config.yaml
model: "sound classifier"
dataset: "short read English sentences (LibriTTS-R)"
train_examples: 26041
gain_aug_db: 6
time_shift_ms: 100
n_mels: 40
hop_length: 160
input: "log_mel"
spec_augment: true
win_length: 400
targets: ["voice"]
num_classes: 2
arch: "gmlp"
norm: "layernorm"
mlp_ratio: 3
layer_scale_init: 1.0
subsampling: 4
layers: 6
width: 160
label_smoothing: 0.2
loss: "cross_entropy"
residual_init: "none"
optimizer: "soap"
beta2: 0.99
lr: 0.0028
beta1: 0.9
shampoo_beta: 0.99
eps: 1e-08
precondition_frequency: 25
max_precond_dim: 512
one_sided: true
adamw_lr_other_params: 0.00071
steps: 30500
batch_size: 128
epochs: 149.9
lr_schedule: "cosine"
final_lr_fraction: 0.1
warmup_steps: 3050
weight_decay: 0.1
adamw_weight_decay_other_params: 0.01
Rows from block 3 of a small sound classifier, named by matrix and row number. Rows with one number belong to one neuron. Each number is 500 + 50 x the weight over its row's rms, rounded and kept within 0 to 999. All counts start at 0. Numbers have three digits each.
After each neuron's rows are labels from the 100 clips, of 14976, where the neuron reaches its largest size: "loudest" is the band of the loudest frequency at the time of the peak; "strongest on" is what is common among them. Only what is clearly more common there than usual is listed. The data: short read English sentences (LibriTTS-R).
# u: gMLP up (value half) (model.blocks.3.mixer.u.weight, 240x160), inputs 108-159
# v: gMLP up (gate half) (model.blocks.3.mixer.v.weight, 240x160), inputs 108-159
# out: gMLP down (model.blocks.3.mixer.out.weight, 160x240, transposed), outputs 108-159

u.109:500469560490517546385545582469474536555521502570555498494508482444518530451540440501542541534515610528378430512358465481423453539494556414505513481519465508
v.109:501411513533518534535468462464449497501376478510523553415485552458434579589497431485458473434487504495537492495427515512503599547514502481464446471504483549
out.109:473487459584465485533540507560449469550422518498463458553450546592430577500585449543580523457540534599584558403530551486489603509382559536500486556422476495
loudest: 250 to 500 Hz
strongest on: voice: male

u.31:589597511515531412520445498474587533494537517488501549477513477505446525461569475551384428437480495533457430479534563507505469513427408542521434483511466551
v.31:648393496556436454511480576516555514482515504502486550450487468575493448490486532503490581560497438478526487461370516485466470433480518493565468474504457474
out.31:548428553531510466511493451455450472518556489563507526579535517453470523528357555533579499471535519529608513474469468553553551518484424454453477511449492504
loudest: 250 to 500 Hz
strongest on: voice: female

u.232:427464510510489439435608441444577449560479490593477509489475512466510543426432482459541436380447568475508469495417444537518464514395529468559520509516473454
v.232:551485430453505506530491483505448541474465514569531499380589463425539401535573494449544514501526449603493463481434497543427586431525554550571519539511602507
out.232:457486580455421502481464500547428596498514492478445473489474565529483541547563536454481570534556459530407432475445542484512500509570556497424402502444551422
loudest: 2000 to 4000 Hz
strongest on: voice: female

u.188:528480475471578456486447519494524464462475435415628487542536560458521578460456519424451498589477446472590438433526498503508566397489538490507462510446505518
v.188:504444607546530431497470481500468462547452439479528427459542492508569533550493517476502526549487488613497491486477469430520457427540495526498477546554523481
out.188:474496433544439530526563518457519493540488518466468464545528549480549533597532458560431512441395471548428487475464548477567413574535545500404470496462548400
loudest: 4000 to 8000 Hz
strongest on: voice: male

u.59:564504567481531445386437470440494491494506522488416378479599556489553443541426561467541537506434476440524498459486424546491451493531428460506540532527541560
v.59:548524478539485464520452474466481509472485476514552482443500540533480516509485403519489569573436456549483489448482398419510488440473489557486498535388453502
out.59:550446442461485495528548514550491511468432480511446492501447503506605502516525526492417490483585463520523476460541400473514478506440509501551564494564538542
loudest: 500 to 1000 Hz
strongest on: voice: female

u.183:438595515550522460534548597513554501612495389507427578509610577513458446506511540503511599492500478548455520539472531551521549470497544443526487467465491508
v.183:545523518441497502448557543580524519628580550451605451554551483466580493557424469511550519567449428538536491518467486434585490512504460546477550507567514580
out.183:548476458410464586527492557488511534443479511483505490527432499444481525589463493511480498489501558490543461538505476505520560545565495491378470515562587491
loudest: 250 to 500 Hz
strongest on: voice: male

u.116:454535566602502473472467512479463560562444479460541463485618494473432482514477637431538503456524473549461443578587466543499561492518486485590584450478491556
v.116:510483445465447474437541542491504435518454593564488502474503444538556487658523543342553553489447481565604553411517436553542502428449463437535702540459480466
out.116:577493493474407524476546397547539545500530421478511503630467522514582436497536470454482424540529459458527535452493527465529419497491535476371496442509514460
loudest: 500 to 1000 Hz
strongest on: voice: male

u.233:450431553429544561487586511551457511436574599545479434593449587541444509552520510448470533468570421540528470530467462493510456550550395451580562487482446525
v.233:550418521493493489492582473507467491462619511479497578464509440487494505512587407581546518527527445471481502516492588557531574510441537543514410513578368528
out.233:477464512504474525530587478630521503552387539537546407555587534487517481488578475503426450471496459477495531543536474453464465442510494482399513481507397376
loudest: 250 to 500 Hz
strongest on: voice: female

u.108:638591547550600499432503519493599521474564495496469582483497392478393470522546544653513484557434410561525535524475395569490522564464438476441525508490476462
v.108:537431452465544519452535502450526519478490584495459476441481402493538452488531482510501541496469468494544521407566419532661482522491408517505510456417538464
out.108:395500470471468499502562482516425469514475446426472500499552574487492441475515442480442567464489520505528565489436525482440517444585486569412403434571398534
loudest: 4000 to 8000 Hz
strongest on: voice: male

u.138:582529517450470427503497515461433462544489464574520487593600495487467394440413479526563410546506533561529500557455467554502442529480547451508533495578462476
v.138:530575546498544414556535545517519487541486534523499542545541448574505459494471537504566441535477487567648473421604518550523490548506426459537581509477464497
out.138:481522480486457569468620461482548514506499529408390538464553495483501578523492519482486451559417443466484478497455507564528527512574430500362457465465492463
loudest: 4000 to 8000 Hz
strongest on: voice: male

u.13:443558500459523548570507507407514554512403499510533501426553441450510494472385513497432609465430422502524528513465457451510488543363481541596528509473451540
v.13:519452474538469507553450505508550537426439479462494443441576578481512553556517504472464513519521503562443546511513520447588453512528501464506470507549510550
out.13:437526524486423440540529465538455541511393493455572517537503526544537478574496445485490535399513579453485557455517450472577560524488548564472459534491536453
loudest: 250 to 500 Hz; 500 to 1000 Hz
strongest on: voice: female

u.182:422476610512547627522556483524380473542489503489460468571454493538572543550470440446481647481529531509478578549457518494499487568470513486542525473490452506
v.182:435454420553575517504530510533460506567431434519490511445469519455582478472553457616413547496509503545464508581555459470537460523415520560399446381482384560
out.182:533491617495477466498501549492469481452338409490446481523586498453557477452532516590538473542529514504547548533444472592406527399523515542424499574527516506
loudest: 250 to 500 Hz
strongest on: voice: male

u.239:514442405564513452489478492469478456528526480558501506490435520427487543466466553486471463527491507389580563530514537415454478499699513459548538518441467566
v.239:447515487476428520431439550552468504501456443414583501539473567505466480467429587578510521561516474526513495431437422594433551543461502478416558447406494439
out.239:523473521450436502482484497465506401491513470515526569428456428483457536466515536577450474508513464522479449538484487406565536509450608463556491519523463519
loudest: 500 to 1000 Hz
strongest on: voice: male

u.153:461614508629475467582542554509517520488458568422439475561432460488470462505500411494532569550446520501519467555541414523569518431595441532507577415460479502
v.153:506471533520516542581553541522552518457566494430492556486452454548454526513489472490516581472489487467554481506489408585433465475431519522458551657522468529
out.153:467492550486503522469523546564549474368480426592545435473537485475572530499454485469430593498570435491422597405553611378528438447433421490435514479509492463
loudest: 500 to 1000 Hz
strongest on: voice: male

u.10:551633448464530491427515419484511550459526500459576456450509463488424512378420444555479457551503495526523519487431524527473543583395487472403557457490542447
v.10:557436471565473464529360499492413479435437510541517519539513515491499509544462559448503527526471444496474484414463522511543486394494511434435597465377593495
out.10:570535484477457507585556471512516505585437552467454529561496527538399462406586458501487443470490509485513510506660507521538483497568475462480504384522486473
loudest: 4000 to 8000 Hz
strongest on: voice: male

u.185:617428473493545440490458518487459631460474502444392540515470533481525522457375495517515514428417480591448436493479554552536465515515492563545594465439581540
v.185:626543518548499513449527519545572512535425575477508455447477486420442426460509534476441554467476489500467551477433491503421524419508585519526494495441495614
out.185:549421510471516576453427478477485530406447494489443534624470517407556541490398519498517462482472454468604451554476440481411504424457471434437496642597499438
loudest: 250 to 500 Hz
strongest on: voice: female

u.5:532484472457562529525549439541475547525468558409566439469483405465450410476485545574528593530428354523529578477469497500520508500430531380421444441530482523
v.5:477527513508606488595550456502636379463496473498544485450487446577513517549461467564501528574462450528554509533523487505492456450558515454434474493482498542
out.5:521445512504490535508530621503480452489577456450571501459386587479481486499592454475479464507507597462468521456437617527450433512516515562492500493499503431
loudest: 4000 to 8000 Hz
strongest on: voice: male; the word "of"

u.20:576565510405449572522434370502490523445503517507532560556602465485452387522505511490492527562467453426459433548417560560482485532545477487443515588527500498
v.20:486343576595601430551565502453470512566515508481416506581567421515499531578514564508495550479489437523455536458482499510500529494463402451490541490437591535
out.20:496373508513543487492505516519581572588469499454514438479518572492479548535558490496473493453543530608412556445583454474434412481599469542531469408490474440
loudest: 250 to 500 Hz
strongest on: voice: female

u.131:506447581497525500410482532540488440467504476474505541525559500436522506509545378515425539443548510514563455497414470468541476495483471615574463565479374558
v.131:490530558447471483520550529435494406469424512493575449506507426514419481461474397413522543459493500546480518496425442452502420437565461445492478413454493575
out.131:526377528397479529506458539499568582563541472503551477558495606538495487532548487516524403433590487537535546517500491471500507468516547482550523558435547479
loudest: 500 to 1000 Hz
strongest on: voice: female

u.70:571544535565529483566446572554445486480542502524526481604554483541499428492439477440494443535542553432405483614507474570518431569567448493545483487417462487
v.70:506523519494589564589452564453538439544499481508420456439554475448459624449473515452514581468468355387543501485441458478454538469551478484500462456429421555
out.70:475509396501421527475459548410529471485488511508500478515520424530416481480513525527513457489395436590534525429521458435531410565539476502482511442499501421
loudest: 250 to 500 Hz
strongest on: voice: male

u.41:546584556536539543483491587535564554485560491433454451465592517470526502525487557592567528565519480553619434498479383553485528489651463493414535510468450425
v.41:422534562504541541468454497510466466491517551477500518509502452555625502454513413468478650573458445502550575511536450426520502488447462479428514549533420433
out.41:455509460453458503614521523571488509547534452521469404560482455511526487536568484358484535483497553547540617468516543360578488402446498496482512459519466510
loudest: 4000 to 8000 Hz
strongest on: voice: male

u.143:460489521359468446477496466552506493457531568475406453448501448597498431486542405516441523457525567506473455447471564454601395506547514396557548368480477474
v.143:485444539619529503511518445427449490509527478465547491512561455434466484590545577476619533587480584473491432459527554426525463489492469544529374512562364508
out.143:459449458534515416468492483521544511560503499533593485478491467519499534544535539546538468466483522539506510469445431587471542544529514506567559480541466503
loudest: 250 to 500 Hz; 500 to 1000 Hz
strongest on: voice: female

u.193:502505439583561519454473442485443534414494487443563504554521486375496468412447519612464554462389499515507411481519424572540477459542420414492535515488550513
v.193:524463634505492422505486509452478535459482454495447546498550490403525527551503567472561598602524504447548493428450420469511476481542499495535451504536415476
out.193:506620483504551507532544532536605480538437547402559493481504585530472438508575393502451522430490559509420583434447612462522479530489459544544470427466461447
loudest: 4000 to 8000 Hz
strongest on: voice: male

u.191:425539435639563520624535481502512563564620510465442492527524523484477526503511464492534526546527507536598418507489439456540449528574391505453573473506624446
v.191:522441469529528455493603482566444437572541511487377473517507472437510559568456398531461527553447446483576595450485430492366447522497463472513449530483554620
out.191:546518513426536598451525535505517463486502501465477447510493556575557480491595553513417513550506448554447602457546597485559498512417538473459429526475531424
loudest: 500 to 1000 Hz
strongest on: voice: male

u.113:508484551487502460556511512504471465489532449454408503564430457534536437461568456500452399488452546482478476427459420412480555440473417464528449481427444434
v.113:479524427543540439503493373472474513517493475468401489547475521474491511579621497524455520541494509500463495488367421521516459455525495466458511489452497511
out.113:550389418518551548506431444549505516550473529461566532508521476532559537499405555529552527426487532569551495509522529544451426528552504601486510534518424501
loudest: 250 to 500 Hz
strongest on: voice: female