python train.py --arch="gmlp" --model="sound classifier" --dataset="short read English sentences (LibriTTS-R)" --train_examples=26041 --gain_aug_db=6 --time_shift_ms=100 --n_mels=40 --hop_length=160 --input="log_mel" --spec_augment=true --win_length=400 --targets=["voice"] --num_classes=2 --norm="layernorm" --mlp_ratio=3 --layer_scale_init=1.0 --subsampling=4 --layers=6 --width=160 --label_smoothing=0.2 --loss="cross_entropy" --residual_init="none" --optimizer="soap" --beta2=0.99 --learning_rate=0.0028 --beta1=0.9 --shampoo_beta=0.99 --eps=1e-08 --precondition_frequency=25 --max_precond_dim=512 --one_sided=true --adamw_lr_other_params=0.00071 --max_steps=30500 --batch_size=128 --epochs=149.9 --lr_schedule="cosine" --final_lr_fraction=0.1 --warmup_steps=3050 --weight_decay=0.1 --adamw_weight_decay_other_params=0.01
Rows from block 2 of a small sound classifier, named by matrix and row number. Rows with one number belong to one neuron. Each number is 500 + 25 x the weight over its row's rms, rounded and kept within 0 to 999. All counts start at 0. Numbers have three digits each.
After each neuron's rows are labels from the 100 clips, of 14976, where the neuron reaches its largest size: "loudest" is the band of the loudest frequency at the time of the peak. Only what is clearly more common there than usual is listed. The data: short read English sentences (LibriTTS-R). In brackets: how many of the 100.
# u: gMLP up (value half) (model.blocks.2.mixer.u.weight, 240x160), inputs 0-79
# v: gMLP up (gate half) (model.blocks.2.mixer.v.weight, 240x160), inputs 0-79
# out: gMLP down (model.blocks.2.mixer.out.weight, 160x240, transposed), outputs 0-79

u.151:507500495483490508494500488440494559528498493481518483480503513475472503495520538556513503513562482527502501498519459497525536537437535508447484498543520505532533503501493512473544516511505480539546494523484511492510458502544445542512514453
v.151:452518490486469503516501490500477537531493508539502510472478499509509513477493460464493526495465500479499431456514494493514510498519525491523507476512471458511524542499489523534487487445507466464523519489503480490534512542481499480482488473
out.151:508474521479518520507538467471525496494521485498526523553483435476487522480499509455459465475522523524496519440523488463459562501509496502491496492495539484481501518498519455460491511520521490520531514479467483507517521502515524476482540520
loudest: 2000 to 4000 Hz (30)

u.218:497504513506485538500551518481466505477469464473518500454535450520475518508520533538535496493548462497487477492524482471542548496483508455504490535499498524528502498513456479561511473522501462504503458490521517478478519479499439527480504499
v.218:523480500491520531488492490484502496499551463516483546502491472517518430542516523474478499531476519537560474491488489522507486530470492478519484500528474500485461510511474520469523457494467501496490465498487534497470486490494501519492480492
out.218:502463485498495478474527494503538471518525487488498486542522507501519538489466462487443473525516512476473549495459497490504509499505493487496488488508539506502535498476488505486476484506434506509476464521511503523481472489464442517501474486
loudest: 2000 to 4000 Hz (35)

u.104:460523490531489481501471525490515535488502545499487514534535476484459506498542536494515480429527501520518472552548547507474486484548537535478481560510505493532486526475490546484491480498496516506478513500486507500505516504458498474502508506
v.104:569507498532485474492518514506479516485491510494454479492478471505518515469496467505481532478493472530478531457502499526499488447475505484498466460498483506481511508487527470487475496507532482478499501498535468475474486503586522504511525529
out.104:479456515503449494470486505519463486534546531499507487474487474480529495505524501488519484532499495485475496499467475461496486519487506471485470533519515498468466488505419512522504499494522485463505521506505496434512510492506516485506480472
loudest: 500 to 1000 Hz (25)

u.124:514507519511501528501459495451481496510504495487490464508560474510496508495472504484481475495503518485529495506504406499515509514496454473458492498493516522496470526497454498534484529489483478475475507521510565473498496488504470501522530502
v.124:456511484512489473482486547508482524519488543551543546516473490503492507500469513521523508516500507494505532480520536456450441513473510477502520520471463507461506511479438497498490502468516476513501512489502477485436506506505471507479531544
out.124:511509483485523498518501519497484506528492483506496521476503494525538515509492480484501503557510461512525454502522510485502481488427534503503515511545522519513497487493479465478518478522549466532495494520488480504508486506535512498498510475
loudest: 4000 to 8000 Hz (59)

u.141:552470512458528485503433477503505503508467518513534482513464512442446509509505492517520503485491535479480501496484487542516538527472498475504529499505544461509493491532510510522489537503501558498552535511522491482494486487501451524503483502
v.141:495513500525487508523472465507474509494463473514520498496495502445449539499481474525509530447531529491494525453522455514474492508475451457500549547507501465519477531527484491530528497504476461501519495464549485487528514507452479516482459506
out.141:445478503520512522479510492484503485498505461507477533509514507520503542504484489511556521503480477495483503474473503494515501511526498499508542514449507501465482503477505486514522563491482488477476509441481495531493541505529484515523494550
loudest: 2000 to 4000 Hz (38)

u.76:500476536493517515508481463453529570495495477513526545465490480477479481524533501471501511476444521458543529484484490517497494461503450483460491480476501506502459421491478505524481502488506477465511434509442516468534553515514517474483484495
v.76:515455557497497511500518489554519534527505506481535501501491507524542496518545511463471481525520502457477467506529512497464534492480488518522514536505508482463483541496513525503512469545481511519513518499502507515483559490529524496496513522
out.76:550476488518478496472501525471473473531512487523514484466495516449493500488531501531490514459506543510489468491514523515513511496509449507529504487481496496494501499478537491493449504493456478501464493509517506531516455492514447469480479472
loudest: 2000 to 4000 Hz (42); 4000 to 8000 Hz (31)

u.65:504485496500541466527501472504488510504474490488530510487493481524492477479479494467455469483493488454498503504482515479532479461493440519501495493493481522484456493511513504506510531500500504506447501528489458528485495521576498498484557469
v.65:501502552530472499504569509537517471470497533498483494561504484506505495468485493499487481553537496475499510472514471501476494551520461519462511503494546551497502474511467510483524473534542520508501493455502486533517516513495484500517478491
out.65:463483489480510499502489536547511511486499529530481469465502478509498485536517514452504483534498472520510513496526490462495535551545489519540469508509470508510524485483529480484493501486511465550483518479479478474473511501516466490521483472
loudest: 500 to 1000 Hz (25)

u.155:488543489502500509506485483524446523481518480544521475531505493486530511515461451500497494496492493526522501517515507506493529508462512530497475485486509459523461485494486484506510508457529513524459510478500514548526473485503508538511564504
v.155:499470510555510491462528441488529523527542488533488527454507495474502521485489494478471514533507497520513547512504465506461472497475474512479573504519494519487481482493439484476491499520488497483496513518517540520497465537514473522527470472
out.155:524495470459484486527526510515500540518519555500501506476497498468529478526514408494489513496539525490501480531481447523561467485501547453541545516505511498458526483520521524503509492501491516488486537515498488478479480456499549498485470558
loudest: 1000 to 2000 Hz (27)

u.74:502511511492490481516551498485482521458462446521492495508513499524491556510507505494461538521512528493518487501478490500505489521475471523457467511444489457511518508536471508517515486535498503499534531484510513509471508512486497484517475486
v.74:520511507508511533502462528460474524505492458497515528477480475504530488489488485497489507469507544512511510523498473488498533530486523507539510459534488476469483505489497474481519523507520540493468500512489569464491509514520525482511451446
out.74:514502508475555547502503436463515496483464516494517501485501527551507489507507502499447473508478507495490500501522465543488489538528471480516540475516510538490511533504535481505481477478479518518484492492493502502471544509495532498498454491
loudest: 250 to 500 Hz (29)

u.97:514523504545527501522546507466526477509469426464502513513518503539500488504475541494509461496501487474528496486499497494520512544480506475497520534536476533466472448496510494534506537501540518480523477480524544559514477499521471519553544478
v.97:462434520505525473458520528529497539560547519501530454454490530524518499525476500449494483513496503501524484528509478499462540493468497498519493520491505509509491542476501498502509537551471511517499491513461501540513541484482477510507528549
out.97:505498502494469479514519475498497502511500530516506503547541438538522481502494499501493494489583467457485493523488480509506511500448463511478515527500490501571495510517549537540506519495492476497513533474528526522542534534529516516492552476
loudest: 250 to 500 Hz (52)

u.232:528458497501516472483479503524446482484466484522539483524493449508472527513533513521461544488462517509461566536497564509469523496519498514521519478511566474471475488517551463516528509472480494466481508464513473481510514485526451496462499478
v.232:521493454476513547494452491479515527486519483462474488524489483498520447505555476488542505507481462546493496547491509526526529491538498517513534504471536466501479467496497444470485529475495498514477506463544501508466492499487520475519497513
out.232:498509542480503476482521522482556514509489515516508482479479505510537452544493491507490476537527523465450486538504513491526482516507530536503529502480507471521499470506548475549470515491523471482484492512473497498498507495506507503489527532
loudest: 500 to 1000 Hz (30)

u.144:473494501535498473518490527505500483507511470511497512497494521506486512531507510525475535554532483498525522511505490501510493555473513489488489461469504532488468495543500494454478471524492440542526477528502503504471470501445509516495515505
v.144:460518498503530482514489504522485518466472485495522522496501523522474471523521464513479489497491529472507519493531489525484491477566501500511466504467473448489473470538479473496488432521517496483517508489464507459467517543514527555494468526
out.144:522524465524508465467528462538490431491500477479484501492523473503473492510463465499489507504462465526535525499507482528507530462475526493523511518512491501497477521461467484498526480470489490526492477523445473504532544553545493481526457465
loudest: 4000 to 8000 Hz (77)

u.98:531481493497498506507466508486499516526477461458504488486478521480471519492498500508483536497551538497531492486500473516453523547475482565505549446470498487471490464521486448470483548484437483515507556498461449526469490518507481495515508482
v.98:482504500468531485503500480493494579546495453543497536485499507510520551495507489518499561519524479495505542466530534521474512512510452539506493492521494487484478514500494496505500530500479485489448502477480508507477444493506517497487471480
out.98:459506504506499531481506552507537528506510475474513515490531521465492514517517500556528538499516480494500517499511564516531460478518518511509510497492475507461498526521485506514482482483493496473495522487505570492498511523502525526544544527
loudest: 2000 to 4000 Hz (41)

u.188:500474526509486485509475509477476481509477527483494566497497508487552519476475493538484494538522528493549478528512461514503481509529511525490452504498510463522497507481491496448534491514486482507490483567489480482524494502495522470482479452
v.188:483476490484488498463508515486519530491507484469493464489492505467523464473485486494492472486504491477503515442477498508508525548486553454537518526511551521479448542477477495471485518517475506514479515493516475508510514544480574507527479486
out.188:528474542515512530483506528503544505465494531470511518499470518512449480480476498521476511532464500490502517448524493526540509509498500452541537520507476498458524483517507496504470521476478500485474521489494518511457466539518497551529501520
loudest: 4000 to 8000 Hz (44)