config.yaml
train_examples: 26041
gain_aug_db: 6
input: "log_mel"
mlp_ratio: 3
layer_scale_init: 1.0
beta1: 0.9
steps: 30500
adamw_weight_decay_other_params: 0.01
Rows from block 3 of a small sound classifier, named by matrix and row number. Rows with one number belong to one neuron. Each number is 200 + 20 x the weight over its row's rms, rounded and kept within 0 to 999. All counts start at 0. After the name is the row's rms in percent of the matrix's.
After each neuron's rows are labels from the 100 clips, of 14976, where the neuron reaches its largest size: "top examples" is what is common among them. Only what is clearly more common there than usual is listed. The data: short read English sentences (LibriTTS-R).
# u: gMLP up (value half) (model.blocks.3.mixer.u.weight, 240x160), inputs 0-53
# v: gMLP up (gate half) (model.blocks.3.mixer.v.weight, 240x160), inputs 0-53
# out: gMLP down (model.blocks.3.mixer.out.weight, 160x240, transposed), outputs 0-53

u.131,100,184,196,183,181,229,198,181,189,200,189,206,177,194,205,179,181,212,189,192,210,192,247,199,208,182,173,189,200,225,210,177,212,219,232,206,220,192,210,192,180,198,165,171,193,167,187,205,196,173,237,198,234,251,177
v.131,088,241,184,215,229,192,171,202,171,190,225,196,233,217,173,189,180,202,206,218,169,210,213,201,192,207,215,234,191,187,221,198,215,169,220,193,187,204,207,214,208,184,174,186,215,188,212,217,178,205,192,204,193,191,190
out.131,103,225,188,200,208,173,183,185,185,181,229,202,211,193,177,196,171,209,203,181,168,183,198,174,190,212,222,194,201,202,232,198,227,199,221,203,240,185,205,170,210,198,186,227,216,193,188,205,194,199,218,241,186,200,223
top examples: voice: female

u.191,094,204,210,212,175,221,216,222,191,158,187,172,197,203,227,200,195,219,206,183,232,210,194,225,187,230,219,190,230,198,220,163,192,174,172,214,214,194,178,192,236,185,219,160,169,183,208,180,212,198,205,200,191,218,171
v.191,087,236,191,199,188,204,169,208,187,185,207,193,206,191,208,189,186,181,218,234,201,207,210,234,201,171,175,188,198,203,179,198,199,228,194,194,181,174,187,203,179,201,205,178,170,226,200,175,219,195,171,230,211,221,206
out.191,098,215,215,162,171,189,209,162,165,205,209,169,183,220,178,179,200,175,207,192,193,202,177,187,176,232,214,205,188,190,196,232,217,209,212,180,185,193,158,178,185,261,200,197,211,224,169,186,184,223,196,242,218,193,193
top examples: voice: male

u.53,105,225,199,190,242,179,172,195,193,237,197,213,224,221,186,218,220,217,185,207,166,182,227,202,215,213,196,194,203,171,217,218,242,184,208,254,228,223,199,160,205,167,196,169,183,220,193,154,199,212,191,232,198,217,167
v.53,090,222,234,219,159,199,186,190,159,188,174,208,195,196,183,180,234,184,214,207,194,205,216,222,176,189,191,203,210,213,202,179,186,181,219,234,197,213,236,222,197,182,161,185,196,221,199,172,227,213,191,166,239,202,193
out.53,088,185,205,197,203,215,189,196,225,186,230,222,197,154,217,189,188,215,155,197,181,154,152,195,201,204,186,204,160,197,187,209,200,197,214,203,197,212,209,217,199,219,191,187,217,222,176,198,201,222,222,234,238,200,204
top examples: voice: male

u.209,107,200,198,191,193,211,218,213,200,191,206,199,210,179,170,183,214,219,190,219,177,205,201,186,199,194,192,203,182,202,216,197,194,177,195,239,188,193,221,192,160,204,179,191,164,192,192,191,232,234,204,193,194,239,169
v.209,110,167,202,262,197,209,196,182,185,233,191,212,188,210,157,215,225,244,171,236,194,226,220,180,169,207,181,238,207,182,228,189,190,202,175,211,214,191,188,222,196,201,160,221,193,164,225,205,206,191,200,222,199,234,200
out.209,103,171,191,204,219,185,189,180,208,186,202,185,186,175,169,192,163,219,222,224,199,223,207,215,223,206,224,228,179,243,229,194,190,236,192,203,222,180,157,177,173,195,225,232,215,198,196,181,181,194,219,203,209,183,187
top examples: voice: male

u.40,093,177,238,188,198,235,217,205,208,197,205,190,208,221,192,195,215,186,199,157,195,230,230,184,204,207,214,192,225,212,215,173,170,170,188,197,159,203,162,233,196,201,220,172,207,159,189,195,225,210,189,192,212,216,180
v.40,104,181,194,213,219,225,156,198,197,202,184,188,204,205,170,177,218,186,186,201,205,220,226,181,191,157,191,190,203,202,217,228,238,182,195,204,199,219,205,181,204,231,232,229,203,225,223,217,227,195,220,222,209,214,198
out.40,101,221,213,188,171,194,189,214,234,223,215,201,199,196,206,195,212,213,179,194,201,238,184,167,199,224,183,197,217,170,169,199,198,236,189,150,178,220,196,192,209,223,180,209,187,214,173,199,184,196,220,213,187,194,207
top examples: voice: male

u.156,114,202,204,226,183,208,192,186,169,222,211,214,206,174,200,211,211,211,187,186,201,205,188,187,185,216,205,219,216,197,190,180,214,197,188,174,213,247,171,181,217,205,227,212,220,180,153,178,182,229,209,200,227,167,197
v.156,100,222,209,200,206,190,198,189,224,185,219,161,207,179,216,207,194,189,171,192,171,184,200,205,222,207,205,170,151,161,180,204,213,194,246,211,221,204,195,224,156,203,205,195,205,202,183,178,197,196,204,219,220,173,204
out.156,072,232,190,198,189,165,195,198,199,207,201,191,210,216,225,204,236,215,169,188,137,193,205,194,181,224,180,194,225,195,184,217,197,212,163,223,209,212,204,178,214,191,174,225,166,205,179,213,213,206,185,214,206,218,178
top examples: voice: female

u.148,109,142,192,215,188,194,201,223,189,231,193,202,191,246,247,199,183,210,193,205,195,195,190,165,187,177,204,206,231,207,252,205,224,194,184,216,223,180,205,197,240,188,212,222,214,201,251,168,185,171,177,195,206,187,219
v.148,114,212,149,175,196,173,175,177,202,176,180,198,191,215,234,195,186,187,175,210,203,227,231,178,180,200,191,155,190,237,211,215,215,205,192,195,215,180,180,207,222,194,166,203,202,224,173,246,219,201,199,198,208,217,162
out.148,106,222,228,232,242,181,235,139,175,182,186,190,197,214,194,203,207,188,223,180,214,184,200,187,179,187,174,213,217,212,200,207,201,186,200,186,204,174,212,195,222,181,204,228,225,197,214,191,215,198,187,204,194,230,167
top examples: voice: male

u.67,098,236,208,192,192,224,187,216,181,202,194,182,209,195,205,220,198,174,191,161,170,217,198,254,188,179,238,208,219,254,211,172,192,201,213,194,163,166,199,184,217,213,193,216,201,236,210,198,216,189,202,200,231,183,200
v.67,098,198,207,189,176,210,214,165,170,196,237,201,195,180,246,194,183,178,202,186,222,210,196,202,188,197,187,208,190,213,192,214,175,207,178,215,170,188,173,202,202,224,185,175,187,186,195,201,183,208,189,208,214,218,173
out.67,089,201,235,201,211,212,212,229,184,184,194,191,235,201,188,203,220,184,177,208,190,200,212,168,198,162,205,222,220,164,197,225,219,228,215,203,176,236,180,212,239,209,174,197,182,200,140,221,217,204,197,225,191,217,192
top examples: voice: male

u.79,093,181,231,177,190,202,238,225,201,190,170,218,192,211,153,173,213,208,195,183,202,208,255,191,185,229,189,196,205,213,193,202,192,210,187,185,207,230,220,183,170,221,194,201,214,171,203,197,205,214,183,222,166,178,190
v.79,102,174,166,205,192,185,199,198,191,193,204,222,197,204,200,222,249,205,172,219,183,222,213,230,188,239,198,185,184,209,213,184,238,222,210,224,191,221,214,226,177,208,213,198,249,222,179,211,224,222,175,209,195,207,229
out.79,109,231,216,215,166,270,224,163,190,224,209,192,219,221,211,199,217,210,188,214,200,187,206,191,183,211,187,230,220,217,210,177,203,198,152,201,149,199,197,231,214,192,238,213,229,212,222,218,192,195,207,165,217,163,188
top examples: voice: female

u.137,096,194,216,152,205,169,174,243,201,222,200,197,208,196,198,221,193,214,196,189,187,186,213,195,195,239,207,213,171,186,243,192,231,224,215,207,196,186,222,190,173,212,235,173,198,199,227,206,207,196,172,204,214,198,238
v.137,091,234,191,161,208,217,175,210,189,211,186,185,212,228,214,213,193,238,176,211,201,214,213,194,197,214,206,228,205,208,209,233,213,204,219,221,198,183,171,182,176,216,215,205,177,195,209,217,229,187,183,191,207,175,211
out.137,104,189,196,221,172,208,222,200,189,176,196,169,180,185,206,202,211,192,213,185,211,208,206,200,216,214,203,198,232,202,230,200,203,150,190,225,220,206,180,207,238,184,181,206,204,206,194,199,205,202,225,201,222,186,192
top examples: voice: female

u.213,099,206,226,196,225,196,209,227,217,189,200,211,217,212,189,221,190,175,202,187,221,195,181,191,210,175,194,233,187,193,206,180,223,179,185,215,229,203,205,200,193,236,196,189,197,237,173,209,214,225,211,204,215,242,180
v.213,097,176,194,222,200,183,160,197,185,206,197,203,243,202,209,188,186,215,209,226,211,250,203,211,181,210,217,189,219,209,220,164,223,220,217,244,205,202,190,181,197,193,179,223,248,184,166,146,211,178,192,208,185,203,198
out.213,098,203,181,195,164,179,200,172,191,162,211,205,194,191,200,198,196,180,206,173,215,188,177,228,209,207,189,194,181,151,179,200,184,215,205,155,170,203,200,212,216,194,198,170,197,203,199,222,186,204,215,181,215,188,212
top examples: voice: male

u.92,108,204,220,241,193,210,194,209,221,201,214,207,194,202,196,193,233,174,189,217,212,191,192,193,169,246,200,249,200,200,223,204,162,197,206,165,165,220,199,174,231,203,240,209,211,199,215,179,166,206,218,188,222,198,208
v.92,109,204,204,176,204,202,190,203,196,200,182,198,168,170,192,197,240,205,174,212,202,193,207,177,169,192,205,211,164,202,200,240,235,195,162,188,221,184,220,223,177,200,222,214,218,210,207,227,233,187,248,211,202,192,202
out.92,081,179,195,193,206,206,201,197,157,236,202,222,195,194,179,190,224,210,181,180,206,195,194,199,217,200,192,229,196,206,239,228,193,192,192,234,205,214,219,236,198,203,200,234,203,220,191,185,179,204,180,214,204,163,183
top examples: voice: female